{
  "model": "segmentation model",
  "image_size": 48,
  "color_jitter": 0.2,
  "block": "basic",
  "attention": false,
  "max_precond_dim": 512,
  "merge_dims": true,
  "one_sided": false,
  "lr_schedule": "cosine",
  "final_lr_fraction": 0
}
Rows from block 5 of a small segmentation model, named by matrix and row number. Rows with one number belong to one channel. Each number is 50 + 15 x the weight over its row's rms, rounded and kept within 0 to 99. All counts start at 0.
After each channel's rows are labels from the 100 images, of 14848, where the channel reaches its highest value: "top examples" is what is common among them. Only what is clearly more common there than usual is listed. The data: aerial photos of the United States (SatlasPretrain). In brackets: how many of the 100, against the usual share in percent.
# convs0: first 3x3 conv (model.decb.0.0.convs.0.weight, 128x256x3x3, each kernel summed), inputs 0-255
# convs1: second 3x3 conv (model.decb.0.0.convs.1.weight, 128x128x3x3, transposed, each kernel summed), outputs 0-127

convs0.123:60 58 31 59 15 43 43 51 48 61 40 38 52 63 57 26 65 63 64 47 29 68 31 31 17 28 42 44 62 61 48 69 68 49 41 51 50 34 63 37 14 59 46 34 42 68 61 33 34 47 40 68 18 58 27 50 57 28 34 48 51 43 52 55 76 60 52 53 44 20 29 34 28 57 34 40 67 60 38 46 41 37 62 69 49 44 57 60 49 40 63 62 37 50 40 51 46 47 47 50 57 44 18 54 54 55 38 36 36 59 36 46 57 63 75 26 35 18 51 38 58 38 71 43 52 46 46 41 56 81 49 67 38 63 33 66 40 74 28 29 61 42 27 59 61 39 47 21 53 42 19 76 71 26 67 77 67 57 52 47 36 32 59 53 40 41 32 51 41 49 39 46 66 53 48 38 53 47 45 54 76 47 55 32 45 45 47 23 37 54 44 38 32 36 26 65 53 30 40 37 48 50 38 45 14 32 34 45 30 69 35 28 51 52 42 70 46 58 24 27 40 47 50 00 47 35 42 42 33 50 41 27 32 70 52 44 26 40 52 68 05 41 35 71 73 58 74 50 44 51 30 46 47 44 33 52
convs1.123:17 81 24 42 43 62 43 40 51 71 50 27 59 52 56 42 61 46 71 49 62 58 27 64 30 52 61 58 42 49 42 50 68 35 22 29 63 36 40 34 29 37 40 54 29 48 51 47 61 17 54 69 77 64 41 59 42 31 60 81 55 60 56 75 52 65 54 54 69 74 66 61 71 59 41 71 44 37 29 60 39 64 41 58 41 42 47 39 27 49 28 50 32 61 77 46 82 31 69 46 52 48 68 66 73 62 20 51 31 47 46 69 40 58 58 48 46 48 48 16 40 62 35 56 30 67 45 53
top examples: crop field (25 vs 8.8)

convs0.122:56 75 29 57 41 77 43 38 48 57 30 41 33 38 69 61 68 47 51 60 46 34 44 57 56 50 83 64 48 61 67 66 83 53 78 57 56 60 43 33 60 72 12 45 56 75 76 46 42 38 56 44 34 26 44 66 56 42 55 35 13 51 47 37 51 51 37 71 63 52 30 28 31 46 71 46 29 77 54 56 46 32 64 61 36 44 61 53 75 61 35 46 57 26 35 66 67 58 57 53 61 41 27 37 37 60 61 53 57 39 52 60 58 44 24 47 40 38 24 45 56 62 64 28 57 50 63 53 48 68 49 59 43 92 73 75 66 72 40 57 54 35 45 71 57 26 44 42 46 43 60 58 99 51 61 66 52 58 61 28 65 59 42 69 49 50 20 68 45 52 51 54 48 62 56 39 42 53 43 44 90 37 44 22 78 66 61 39 46 45 53 72 10 38 43 57 33 50 48 53 37 47 67 55 41 55 42 63 58 71 48 75 53 68 42 19 56 70 56 45 45 78 21 59 49 59 59 64 67 45 53 50 91 48 49 52 45 61 78 55 42 41 48 49 44 33 55 52 37 66 47 66 62 54 76 62
convs1.122:38 53 62 26 49 55 25 44 54 66 52 53 58 66 44 67 49 53 68 51 38 70 59 59 29 57 35 57 26 26 24 32 27 51 70 70 51 60 45 46 39 56 76 48 61 64 44 45 44 52 66 40 57 50 23 40 38 28 39 41 40 81 29 75 27 44 38 38 48 51 32 30 38 62 57 46 21 35 50 48 52 54 19 48 41 61 53 43 59 32 48 72 56 59 92 50 32 13 64 41 48 49 55 46 06 79 48 51 59 42 53 53 37 63 77 32 45 68 53 52 36 45 76 59 46 54 52 23
top examples: crop field (39 vs 8.8)

convs0.107:26 49 46 54 48 84 38 61 46 37 37 46 51 58 85 72 47 82 82 71 52 34 54 46 65 36 06 47 63 57 70 52 46 50 56 64 48 73 50 60 46 45 31 39 56 48 66 58 55 61 36 40 58 47 59 40 73 63 67 54 57 62 39 65 68 37 66 24 80 60 50 41 43 30 70 45 47 56 27 56 42 50 41 54 50 57 46 66 37 33 80 56 35 29 64 37 48 53 26 65 23 69 50 49 62 51 54 54 42 75 39 33 40 42 39 67 39 44 37 54 63 56 37 56 74 45 35 70 95 45 58 67 46 64 55 68 36 74 33 29 45 62 50 16 22 42 47 66 60 24 72 53 55 34 26 17 33 60 55 72 37 37 46 44 63 50 56 55 74 62 65 45 70 57 75 46 69 33 65 43 56 36 23 53 43 56 62 22 44 44 56 53 60 80 69 36 55 65 65 59 52 49 35 19 53 60 41 52 52 42 54 66 36 40 61 70 66 53 39 52 41 76 49 49 36 48 35 37 56 83 20 55 70 39 59 45 40 75 49 72 69 76 44 52 46 68 28 32 53 67 68 45 53 31 81 57
convs1.107:41 29 41 44 57 31 65 30 32 67 67 56 57 26 44 73 24 42 59 46 30 09 57 33 58 73 42 20 50 62 32 58 42 48 67 57 74 49 50 43 38 62 43 71 45 71 60 47 41 42 54 27 49 36 45 38 50 47 83 35 68 28 23 66 44 68 57 54 54 19 41 66 52 71 65 45 52 48 28 49 44 68 67 58 54 65 37 28 31 60 45 66 59 49 58 52 35 27 57 59 76 56 27 59 08 61 77 42 46 39 55 66 41 58 52 50 48 42 68 43 52 63 58 53 43 39 86 40
top examples: building (78 vs 41.6)

convs0.69:52 37 64 23 63 55 51 62 26 44 54 69 26 53 48 31 66 45 57 49 67 59 64 35 35 50 67 60 55 45 33 70 65 49 35 40 35 61 40 69 40 25 64 24 35 47 56 55 72 42 10 47 45 58 48 61 46 56 53 23 36 40 49 55 53 41 50 42 31 63 27 48 52 20 51 40 43 49 63 57 81 38 35 58 56 37 40 31 58 25 48 41 49 61 48 27 61 56 51 44 33 49 62 44 29 61 73 29 74 30 66 66 54 44 55 67 35 66 56 53 55 32 54 70 68 50 29 67 77 57 43 63 62 58 69 51 58 41 51 47 18 44 78 61 60 40 50 93 81 52 53 51 36 57 55 48 57 58 39 50 35 40 25 30 64 21 40 39 69 48 38 74 47 40 48 34 56 57 32 32 24 61 41 40 66 86 49 25 65 39 42 67 36 46 39 47 75 40 41 62 50 58 33 41 60 34 30 19 50 55 50 12 37 26 21 32 24 30 24 45 34 45 29 58 53 34 51 32 39 61 04 62 43 38 40 29 73 44 30 45 67 51 67 54 40 32 39 62 25 44 59 54 57 52 30 41
convs1.69:55 44 60 28 37 37 52 57 42 21 56 58 25 79 02 51 63 48 66 54 74 56 54 27 34 29 53 42 58 41 37 39 38 43 57 73 45 49 45 60 55 25 47 45 48 53 39 28 38 63 52 68 58 69 63 59 71 52 33 47 30 53 60 75 19 78 64 75 51 69 61 45 41 56 48 40 35 52 64 62 20 44 83 65 65 58 58 59 56 64 57 50 66 78 48 52 57 58 54 48 39 62 58 21 42 27 60 51 55 57 35 63 35 63 11 44 39 41 59 47 32 60 60 33 57 66 81 54
top examples: building (67 vs 41.6)

convs0.10:66 34 49 52 91 51 49 62 41 70 67 68 49 49 33 41 37 33 36 44 61 39 66 54 53 57 40 62 41 47 54 53 74 49 54 22 57 58 71 43 38 33 65 57 67 56 30 50 50 65 48 57 43 63 12 56 47 33 54 67 63 39 42 73 54 45 52 41 43 55 54 58 66 55 63 62 29 51 51 42 43 39 52 63 38 29 51 56 66 58 53 51 55 57 43 17 45 60 33 57 58 54 40 61 49 30 76 44 49 50 66 82 46 69 23 51 49 51 61 29 45 50 62 38 56 55 59 41 63 66 99 35 37 80 56 59 56 41 52 12 30 56 40 48 62 39 34 39 54 56 56 43 78 64 57 42 30 59 57 58 57 68 30 09 58 94 46 51 48 47 32 59 51 71 84 45 37 35 14 52 83 44 49 41 77 49 64 21 46 40 37 35 35 57 60 51 47 59 59 48 64 47 42 46 56 57 53 61 31 28 34 47 56 48 68 28 84 74 43 65 74 73 53 40 56 31 28 34 46 58 40 87 65 56 80 63 49 49 34 57 55 70 54 50 71 35 33 33 49 10 60 73 33 54 79 54
convs1.10:67 50 27 35 53 32 46 48 47 79 32 46 67 48 30 61 38 73 42 16 38 56 29 36 50 57 54 48 22 60 35 53 33 64 68 40 44 56 54 44 51 25 55 51 35 38 50 60 28 84 49 29 39 45 60 66 55 46 59 83 40 33 73 47 34 44 50 39 46 53 30 74 49 36 40 46 27 55 51 63 62 40 43 51 74 19 54 51 32 50 19 62 37 39 61 50 42 61 48 55 81 31 46 46 40 44 49 52 32 65 45 31 50 77 29 79 50 46 61 23 47 32 89 39 44 28 65 38
top examples: building (86 vs 41.6)

convs0.28:23 52 29 62 36 67 25 47 42 21 46 35 46 39 59 65 73 73 39 34 48 50 74 45 43 61 52 48 56 52 46 44 63 21 44 41 65 82 49 59 49 62 50 60 54 40 72 45 38 37 21 43 60 57 30 57 51 43 40 40 58 58 48 28 39 50 63 43 48 38 50 60 54 28 60 66 57 38 78 53 28 47 54 55 45 58 58 51 79 46 43 23 63 52 62 50 42 39 38 45 42 65 37 50 41 58 37 37 58 69 52 26 70 67 60 57 36 59 17 79 30 32 38 43 05 49 66 54 55 43 51 63 48 29 32 28 66 52 55 27 57 37 84 50 52 82 44 54 59 50 54 52 33 46 28 28 23 57 40 51 70 64 44 51 42 83 37 49 45 27 43 32 34 56 44 73 46 79 38 79 82 38 22 57 60 00 45 46 68 34 30 43 71 53 74 62 90 59 57 46 48 19 33 76 49 65 28 57 20 34 33 37 35 45 62 59 43 53 47 49 51 72 33 23 64 52 45 49 53 59 27 47 49 56 48 63 52 41 37 55 44 57 24 56 61 44 35 53 33 24 44 41 65 44 29 51
convs1.28:49 69 45 48 37 54 37 46 46 56 53 53 54 37 80 72 48 70 32 58 58 52 69 52 53 58 38 71 78 59 26 07 62 51 42 34 49 37 40 23 51 58 25 66 45 44 49 58 43 28 43 42 45 29 50 40 41 34 52 42 65 60 48 22 31 42 27 46 35 57 83 68 82 73 76 50 50 65 71 32 46 32 50 52 70 36 55 52 44 62 42 36 56 38 43 63 59 50 66 53 80 44 65 57 84 29 61 44 48 31 77 58 65 58 36 66 86 31 48 58 70 37 50 55 63 53 44 75
top examples: crop field (25 vs 8.8)

convs0.104:63 42 47 39 49 79 38 26 56 23 30 53 36 67 66 36 34 33 53 59 50 48 40 61 53 39 55 66 52 82 55 39 59 78 30 49 45 59 44 56 81 62 39 32 72 57 76 61 72 44 39 52 22 63 24 65 41 20 42 49 30 57 74 29 43 46 53 46 42 50 36 39 50 55 52 43 40 53 30 48 42 55 43 27 66 48 55 49 57 33 72 51 58 39 64 34 68 57 14 38 34 18 63 52 33 33 78 46 39 64 40 60 44 33 47 45 53 48 40 60 63 48 32 63 58 26 40 64 33 39 68 55 39 55 27 49 65 65 49 56 66 49 64 21 36 17 40 29 51 42 64 68 40 62 38 57 31 28 57 55 54 30 40 62 45 28 44 53 57 09 44 47 37 51 38 50 25 23 59 83 87 46 51 43 49 45 20 30 42 26 40 32 45 26 58 50 52 46 55 55 40 71 51 21 44 57 29 50 49 89 59 44 67 41 49 87 54 59 51 45 40 15 34 41 76 46 48 51 39 57 39 44 37 49 52 34 53 28 53 46 53 79 51 44 34 87 51 53 52 81 47 56 81 48 61 42
convs1.104:64 66 31 44 53 56 50 57 45 71 60 94 38 44 39 65 24 84 49 51 65 38 55 44 43 29 38 41 25 29 58 30 21 39 44 66 64 72 70 52 71 41 52 58 46 41 30 28 29 49 33 49 76 26 39 64 38 60 61 52 29 38 53 64 59 59 54 54 68 41 54 67 54 43 38 31 36 60 28 47 30 55 58 34 30 35 34 65 47 42 50 59 58 23 35 37 78 39 27 53 64 46 39 47 63 62 70 42 52 37 17 33 24 79 44 62 67 64 60 62 41 45 39 50 34 36 67 50
top examples: building (67 vs 41.6)

convs0.39:65 46 42 49 53 35 58 30 56 31 45 47 60 57 51 26 54 53 44 68 38 52 36 54 24 39 44 21 55 60 16 67 53 58 49 59 48 41 26 51 82 39 56 32 47 50 59 52 55 51 63 32 64 61 34 30 56 36 59 44 54 27 31 18 50 48 60 48 67 54 57 52 70 67 38 60 15 56 44 42 52 48 58 38 53 41 36 44 54 50 62 30 47 59 44 55 63 53 67 55 59 22 56 56 52 31 40 51 36 57 45 48 32 35 54 31 64 48 66 27 48 58 33 56 62 38 34 44 63 40 39 67 30 53 57 65 50 94 50 33 24 69 90 69 37 49 70 38 51 31 38 54 36 48 56 50 53 54 70 58 31 51 74 68 29 68 86 66 56 61 39 43 44 04 48 43 54 52 40 54 65 91 70 79 31 16 53 50 17 52 43 65 48 73 43 28 38 73 67 31 14 52 73 48 44 53 20 38 35 63 39 39 39 51 48 60 38 59 35 52 57 38 56 44 55 69 63 87 48 37 37 62 50 26 52 47 39 59 60 44 42 51 44 43 27 84 30 41 47 49 65 62 91 59 39 74
convs1.39:30 42 53 50 68 23 39 67 31 67 36 54 47 40 36 49 63 40 27 54 67 30 74 34 36 38 54 44 17 44 37 40 37 51 31 76 34 86 59 57 50 65 53 57 46 32 38 19 47 66 34 37 26 42 59 56 91 48 52 46 57 56 39 45 28 58 78 42 31 59 41 58 62 57 59 40 50 21 26 50 46 45 66 50 40 48 52 66 58 77 38 73 49 54 58 35 56 60 50 12 58 13 36 68 52 53 48 59 24 49 20 57 54 52 27 56 30 61 56 57 34 48 39 32 41 46 56 43
top examples: building (77 vs 41.6)

convs0.4:40 42 53 35 40 37 29 45 29 62 15 54 68 54 35 54 36 48 60 50 48 55 52 55 71 62 53 44 10 40 47 52 29 53 51 39 42 40 45 37 51 69 31 51 40 65 38 30 57 67 62 53 70 38 51 39 67 20 20 49 46 53 68 60 56 37 44 93 34 61 33 34 76 58 79 36 29 60 47 56 64 48 64 70 37 67 28 51 42 19 40 63 73 48 46 79 30 34 51 52 49 57 70 66 45 77 37 29 47 65 47 44 28 57 48 49 54 57 74 26 54 53 62 39 41 19 36 14 36 35 52 65 60 88 53 66 52 77 52 44 52 51 44 46 37 66 63 38 66 45 57 56 52 31 70 64 46 33 80 54 57 42 62 62 52 53 87 47 55 81 49 48 71 60 53 52 37 52 61 60 18 10 22 27 59 62 55 44 19 42 50 41 53 70 57 60 46 45 63 71 60 50 64 50 47 67 59 57 34 65 57 42 68 50 43 68 43 58 72 16 28 52 10 41 58 78 17 60 40 66 36 45 58 58 53 43 58 54 38 55 52 61 58 43 61 38 41 67 50 66 59 42 58 72 56 40
convs1.4:69 34 60 29 45 30 51 58 59 39 52 48 51 60 43 51 60 41 62 68 41 28 61 45 25 42 46 46 57 34 81 48 50 32 28 45 35 57 29 39 64 60 46 80 47 52 65 73 56 51 63 49 44 65 36 58 45 37 51 64 55 55 38 39 55 53 48 58 52 47 57 37 47 73 56 59 52 77 47 59 51 35 59 72 28 45 15 29 34 49 44 47 60 75 41 47 31 22 23 56 75 54 62 58 53 34 65 43 75 57 33 72 30 02 28 51 47 66 67 44 15 37 45 66 02 60 51 55
top examples: crop field (30 vs 8.8)