Weights of a small segmentation model: 4.2M parameters, batches of 256.
Rows from block 4, named by matrix and row number. Rows with one number belong to one channel. Each number is 128 + 32 x the weight over its row's rms, rounded and kept within 0 to 255. All counts start at 0. Numbers have three digits each. After the name is the row's rms in percent of the matrix's.
# convs0: first 3x3 conv (model.mid.1.convs.0.weight, 128x128x3x3), inputs 16-23, a 3x3 kernel for each
# convs1: second 3x3 conv (model.mid.1.convs.1.weight, 128x128x3x3, transposed), outputs 16-23, a 3x3 kernel for each
convs0.20 140:139089092135095141190079158135171086153093187134111104125124133101133055154123136147143092159199132112109117117131058130107090177136096103098121143203079145192101148164116108153087127115126117082191096156082139139174
convs1.20 142:159130067130140120143086184129129133116169087160130141098165111178059173112109104114165128074142123110133107190156115224120171167126068067156110145163065143134152081141147106138128143155156114105092177139105125174109
convs0.21 091:137096155145058107164080149151124089101080155154125129127162178188106149094147154126113159109136107148159117156064110124097196164131167124107147133141131117191100121127161150171129107075164118127120124117153106134129
convs1.21 085:127111145099079149058153122146124137119140131121133151134131145062131168115102140119158146169108114103097131126125091164123068153036132097188179038186133125167125115122098140114095171107112109097136122150119184132090
convs0.22 078:113080143180133134099126131102200096167121123126121141120128115106180128128147146140119124129086140136134104152067070118123188097109090111136122132154144110093114158104174098158104142116161159125142093127070139133120
convs1.22 075:113116100126120112173161166148141168182152098123125164096082115165120057109094121106156120128122156113130115092130155123059097144150157134116141149150097161115196158100145151129166116151162158148147190097118121103159
convs0.23 088:106145157120132144115105086153096137119080148146113039139091121109142116141156161158088111140146178160129082142092132138096176133113108137103110118182107097100106115142172141064115109098119138131098135087074153194115
convs1.23 086:158079099181166124161151190135141186091061145159154153152126118096141105155171162129158143128117113073195139087094086047174126087103125129106137112139168141106113169089140027156140101147117124123101122152130126148124
convs0.24 091:122087133125078122151159114104084126167179082116130088115090131133169138147098110116090184159075122122151132093154101153136089217083182115118172085147174150091123138145160084128100131086169106135117106119164195147068
convs1.24 096:173186079139148116185085117079079117155114081098220119116198098123135124138117112155187182140122165123141151095142098106098210156197169075112175157082114158178140155138139121122098149123165106159152076121151114100138
convs0.25 088:098082208106104066129161158231093170113096131132072098105111118101103128100103088145113156108199112123103133158103206094124123129112134138108110112201102145145176087111130138145160135042086115112109126169142156144150
convs1.25 089:142190096169051058107171198153107079082114169096136109119126199154119142128112109129105133153160111115172178147143147096132128112059147130136150120162140140146116107124118151171204060096069113101160205132121151120128
convs0.26 094:086139086189073104148120115169119116109145085135127193154022196140098071152111107099086149108164097124109096128066070166105179155131106124096110135065167097117107130113107162134041151144181140155133101181175121133177
convs1.26 093:130138099147070161124104146106137158149188084148172151105121167098080118111134133121141119144125138153107188135082129147160151133110141092131166180141087164178047162167101193067182152134083125148130153126130119095104
convs0.27 104:094113085104138161146162087152190101165084135070141116171114089090134086166128166108131159093134141115088091135102117142139170123111138087124114131143081109092167154166131125142148115195159118184151073164176143108139
convs1.27 105:110101153115139141112073135174167110181185062128081175121041078153095104120192143125122171148174066126112136111141158129118175113111108165140131126179094161105167082144114145097114145129120134126132078112132127181114
convs0.28 093:167107103086085144122105110142104090121147154146096101116070127183178089129162154119118133132093157136195103123092168131103107113149122099101144138127134114142110084162109142145111126141127068134152137096150119079120
convs1.28 092:190168112138179119121153108086084146142128088114144163115125065165151055088058140119121144151121119133122101133115093136156116092046128079125135122155134134124119110139117147139151144097189133087072132148139122154099
convs0.29 091:138153149097112090122095124133121126132170144082134099158106144078162131168108143161164126086174161142165145123149103092085169179138094114154125161182161134126126057108116111113122178136130103096128116230144118153119
convs1.29 092:125098120147150124114152162144108101185128137138139059097129165134165127128115187158137059092140106158115140117124124142141152146084125110066116138185117159128182122177164134090130118128174141124136152145063099118122
convs0.30 089:129098134087130088089158144156082094106145050105189059138144067137073158101166112120112139116167126147128142093125215131133153132084037135121131124146135101112061129133121140113056138061148122138157114131108113157142
convs1.30 090:171079119155109138113133160172151116121071179107136076118145156086164146107124121075135114131105118175140153086135118089154134148164102126105105161101107155124141151100091167139129114137120164103069154140107118133180
convs0.31 138:113120058194152106138107143197081123116103133148177098110088209073157166180098086096139122145142160108182099149124118148122135111192080100128139159121135115128149106138182134151127194129104141061123148162126117172152
convs1.31 136:139050128157114129125074152143122136068146201117098070130113159089056138137124144106063119105105132138130116171094118139114138112098125074065144108141135119167058127130123121137057128160154089079088161128158114125111
convs0.32 098:156088119123134117140083107064066201151115131156088123153146141067152175138100182126123071160109122141042096120136095090150120087171166122143135172133132096160127108168128154078078088071115150112141117095100143126119
convs1.32 099:118142100177117183109112120126152176109046147153150145037099145104175159154129121107117143126116087135167124087131115098065125160142127159160098083144104102106129128087065105162058116115138114098133106136089155094129
convs0.33 097:067093102110110115097074085135144122117126151131133154165058200145125095120147166154109131154192113119088142155114185136157081107112080115092157136118140129130082076154128152109133122128115130164124126204138083106115
convs1.33 099:122098137166147108069210081116118154129117128095142139120112105165185100066136162147151105126200114126115175134165098103168134141105097153136121132154137150151106129106141126133130181111204150118114073127160128179103
convs0.34 091:112113077213165172134171221122094086153067121135117182120135140110093100146125093110111130096077131115148113133194151104095121138071123121170117068155125108076089106133169106073088184071201110109108156110100115137135
convs1.34 090:172144114114151061107109140135188192136114118116078060090129104158146196067110125174170140148144148128126149123228161162153167125140076105121206157128089121130111123116096132111147161140141171174146101104130099151116
convs0.35 112:108107118108135058131225104134081134140180126143170104128157181147077125109123147135172079147189091158114152065142068124129089093130086124136171101118138117182169103133145158147170120096121134150082154147101100156083
convs1.35 116:143145134114131137152112182118114176090101182126157163161128154094187118148061098122146175104094150110081171156130147106063123141131104140127121124118159182155065127138133157165131101105123133129109138144170152129126
convs0.36 086:121090127135119168141145082070093138103075118093151184133129046103056213114138099087076172126111150102108173127121237116142128132169111125167106179147075120117147113116081133120150090137110103108093153143179128168087
convs1.36 084:143173120180206161146188083135131134191051092105099119146111123119123126122094115126153166093162100129151128126215188065175149153117155136167145138133162144083119157125105075148082103083147137131156133164157094177174
convs0.37 133:146124158110102131124129127101152147123153102108132146136108137133069107146172072119124167048125155104117188173075093160214169131184165126103129109188086140134067168120164143192050137093182109140136117159114113124118
convs1.37 130:131122138132081130107175118116122115134137148125144111170116104146144137126170107056164110062096130106115149126121167121139169166140130106133162096086098097092134098160139152129190122140104101141123096089151172130148
convs0.38 113:073123164078088157113160087102138153167157175117100114157152105142163129101165112117119101133154127141103158195168094191213164081168179100128105168162163136106125150132115090122071126118130116074119093112129086102170
convs1.38 115:103066175116150142136150090078142166111104113133098116087134111073071110111164108209060114183131057123140138143147067115165130155087150112129144139130103143133114105145110151168093127103127183151141156092150106116113
convs0.39 124:125131168107111161157142131078158128188071087124069102118139135160084145139092136130094117170087131140114130114069105143111142096124074098134122119100135100116134107122094156087129115117147104184121169094126133132158
convs1.39 134:167100061113179104138112111125115201116204070169109164095192133154125029184134118121122106165059150115133158123159138133193165198191109130090152168168095196182128102129122126161185096114147101185139092131172136216078
convs0.40 087:175083156130068125156088089129146044069082087146106121138101126085080125145140080122079161139162130153126149187075175106146133131064205128113133119183177149093144167116083131155206139202122132106149088123145130153167
convs1.40 084:096154146126199172131098132144122138135148134156027112158100108149162151140099142104101188088139096162145121090178127120082105120116099097125149125137113163102102137140073169080113103155135106152167151185144142122179
convs0.41 082:122108129107142093127135118123123139082099138135176046145118100117156116142111146097148139171119136143137137079135121112062107119204076122150101127119119147151106127104086153118098121083136131166105119175204201134152
convs1.41 078:119098094105062146126078195126143132110129108136088155161142114158141133143094134160157156142163111106127118120151113143148134130073128132155129116174222169118133082178107104079214165153128123118127156166195146148125
convs0.42 076:083104163128192195117053123139159142208117155151069158116120145081113109117114136143096130159161111173136094110109123169163125148163105113205107126140172086133133117183084113143127139104190138171144149124072124132116
convs1.42 081:163101117065130109132109130095093112179116093150185105098134127140149119119088164157103127121145132113172093146104096072091118147113124093124084121157147166075181047141075086158118132114155115156136099116147103152088
convs0.43 090:127059164098118177089116134176176079161196141114159138118163057116172117152167130143165145133147137154129158155109166126096136102128107120183122071128120155151117123123127084203156094139084149127174085247139138137109
convs1.43 089:098118144156189147131156145083157083202106167123148162116117124144125111121092142120107124136151189098106135118130157133150134103066078154129161171142149116111133124124169138140102178126124142128136118119171187112122
convs0.44 089:086140130071110129113134148110146106127167092065168100131141163102061160124081141149144121102172116099139108118130159095126198108156110110150126106111103110129109132149194096162088099140103121137130143170121091168106
convs1.44 089:121149122170191124137139124130109133064165116093119118129153118168131144164117093122188066132167164163137086117094136126113149073153132137062119109092113122092128115100136117108109165133199137133179119136115134168147
convs0.45 113:096135128133185134114092214154158103147161021162087053132089106122122188115097111158149091127164103131165126114097173076184124100084101130102138130154119118093114095157147095144091144136105115131094124156157154135166
convs1.45 121:112138089077108122133106103155217066142007099146156162135170105152109098116123128061114126177102096179066131125180138161166122139121098164168189128156136138090167115135112178117112113109111138152151100146147145125121
convs0.46 087:139084134162069089131105151104117147205111205151085046122082145131138107146152091120182110149064197154133183152103046151145169171056103139123134133136136086137141142153157124145166093139154148127179107133124196158112
convs1.46 087:155178117110094140119136132081120159107045157126110137094149103163078108120065134101087185116127100133127127068119120084187069113145128105160147110144157204059123094148070140130149128110106119147134143134183100126111
convs0.47 116:129099105158075118075089125137099200188214078202111149107170182104094118159183155131079131148160115115122149099104135093136128131128132074145113125104137146127123166168159082113082163099160135076100156114174106177067
convs1.47 121:093098146130187170101155123115119086150130215083151124122094142132161134117073080124146178067076169166130106106077141112136123166154102137100125127075176095123073086208163160128056146170110145164126113111104133135175
convs0.48 091:128080151068134206133123141105147119164066119104083099108175155100133155164111120130165135132111115141117110141093102194103173118103134126123120136122130100171113150162138133148151142145127108201183134131113126180150
convs1.48 092:189124128084184152081156090116121132176139197113105081177124077084098146125135095140145152116153132124089119115165093114168131124128064119082120091122123145116088162073121146178054121125087135071143125163139084104123
convs0.49 096:180112084121086162117103158130163099185183148066117151160158162118082117156167172130144114151075140142104141102095157114123130147132180110106120115169142155123127136132106114134172164194126136089166125106158111105069
convs1.49 085:083140152089150177175147083149117128154188150097125222172149159130111166055142153109128096118162151142170134142122037143109065098181078136154147142178136130142220139140189132134085123096040100080189154121140153166114
convs0.50 132:136088119081044118104126134106103105158130151122105157080248116122048170116131122091156141145119150184139108178078095131105059202087128122070139106146139131146097092175114127111106146108185153150164110214167130146130
convs1.50 139:073119121187094174132137148144142084131091172091091106119075129116129138134127108139147152143097149141122085110111109158070108115128103153147125142136104114071156145139109138122094099158102121168175128124101142122112
convs0.51 088:133097169121114108182115179075095096130138118142122135097134116122124187098171090108112123129130126134132080168127160145092141092060119134138104149104188138111128092125094113156116130123153078127158153116125118158109
convs1.51 091:135161125136102149065175140094122122149103101144150139140071144114157134140092080174118119133098076110118091166124120095165164156074054102085124094129147119149155112129105081140192119121165147105113152068154073088143
convs0.52 090:115072129048147166117129144122171171140108123068071075063205188124119102102146084142145170084137096149117141128107079137092144100171125140112094108146158142103095094146156171128154120124131134176066106113146151098129
convs1.52 090:167107177111028213158152101117166089158147078097094112181194122146149148136139134148110110144163150137052146133113129106104144088084109073118157147105154152153097149147123132127200123127093119136104139093117127097170
convs0.53 095:103104104123155113122126095127105179109153159079116128093100143097170132164123088096179150131062119119144098148098101158132128114114139133137179175156106107107118132160107115107150200145107133162091105173128108124144
convs1.53 094:079155106118089128125115159105133170121140111126104065136153118117101179096025193102148178116156106167069121087153185141055132111118152116123184108155151165157143127144166149081095117043148146102145124117118125070132
convs0.54 152:183119126088155189153146150171093106201144209124163155048192159172029124144120114084130164130085095170073138121108147132136099165126153109123146098125128138082196097131162155069089107152095174114081136196089100088150
convs1.54 153:113180150190106200124097075112143129123106154131171105096155106166120124089124121159095192148148107140080160125136102118151180156161147117130085145093118125128105137147106079105170141169097131073145126087133157084153
convs0.55 116:177152138153181118160116151144069112115197157126100135116168131119072157102104108147064097112123109111094133101112106086086144171064138139107134116147119141139117081142130081056157101115173184084108164141110169096123
convs1.55 122:088162135177073124146095118151149100100082163117150143157121083093102188148163130179162129152190121125185103158150119108211111180132195135094082148072087119132132124118130179057112113171117127110177069163107137135086
convs0.56 102:143100147172097174142101146096115161085147175068091074160093111232103132147118110156142107130156084109117116127054087182041143114078102131119115117145121114137095161159169174179101079207151123135143117139096100105159
convs1.56 089:096174134097209161130066137142125087109157222090152149117165089095169094143140166123120100092125172156121106114150096112103161132137156131118106126132132129156131128056199072073087143135103134154164131084151186083120
convs0.57 098:115148100138170101075155155122115129076138113148150115129079191113113055117146149160088154084078128095199188099137202096099154117142146118058127109097122150120123102091131133143149121126080091159167122138168137126135
convs1.57 101:171123108172154151116097190133116075158143168122154168109130186074157114096099163169115068139184158150128091162155108154176101125126137190078143086120120114113111136138165135100093199111138109096150174135092162115137
convs0.58 085:146078091171148166158160131136058121154078132077104103130162121120117092180141116119142095117122115116138102141115090203134115190091054171100152118138130117109145154161165125118121157133157151137131156140134122098106
convs1.58 085:096123139181177138141081095098169151128141158114094109125228133108158151120083139136105150124069127123079118085096174127130119155135175155125102120108103125112139237166107109150081128120131127087131165105126159118133
convs0.59 101:128090141091096171150146178140134130162184102135161088150034094075122093125082101166095137128096155157122182113119152080140121158091153110133115103110143116102134121098108164103124146111130153129142124133133170202089
convs1.59 101:105154122103193126126155112133133139086164128176082197155084169074104133161126080107122154131076127110116042147104142149180070135136066120123094067134139158133172129104136072243082158170165114131128119134161153125147
convs0.60 093:130151148113128100117106095120152092122139072055093134075153134102177124112099144076133103114171151133114157128112075150133093143167198119091114126142132109129152077103101108110141166111143147120158136145085088084101
convs1.60 099:117113104097076167167092104126150076145147105059118181104106094104129113099169142164153108125143151130185146118077134112123158121167113128109082138092093153088100139087137097113163105135129148137180065067174154103056
convs0.61 100:091127094107103183104135161120149162120191176159174124151133123093149112125096140134113123110074081162091158064076104125141121165112144100093101103156119149104082104116149157092136134156083128071170158126110122127073
convs1.61 095:068074157209147155124119144157104127147116188164140166105114107151088129146158119070127169085140125165117124075078120199149083143115120191139071145115126132146184170132135122074163142110112127095130094153079121153084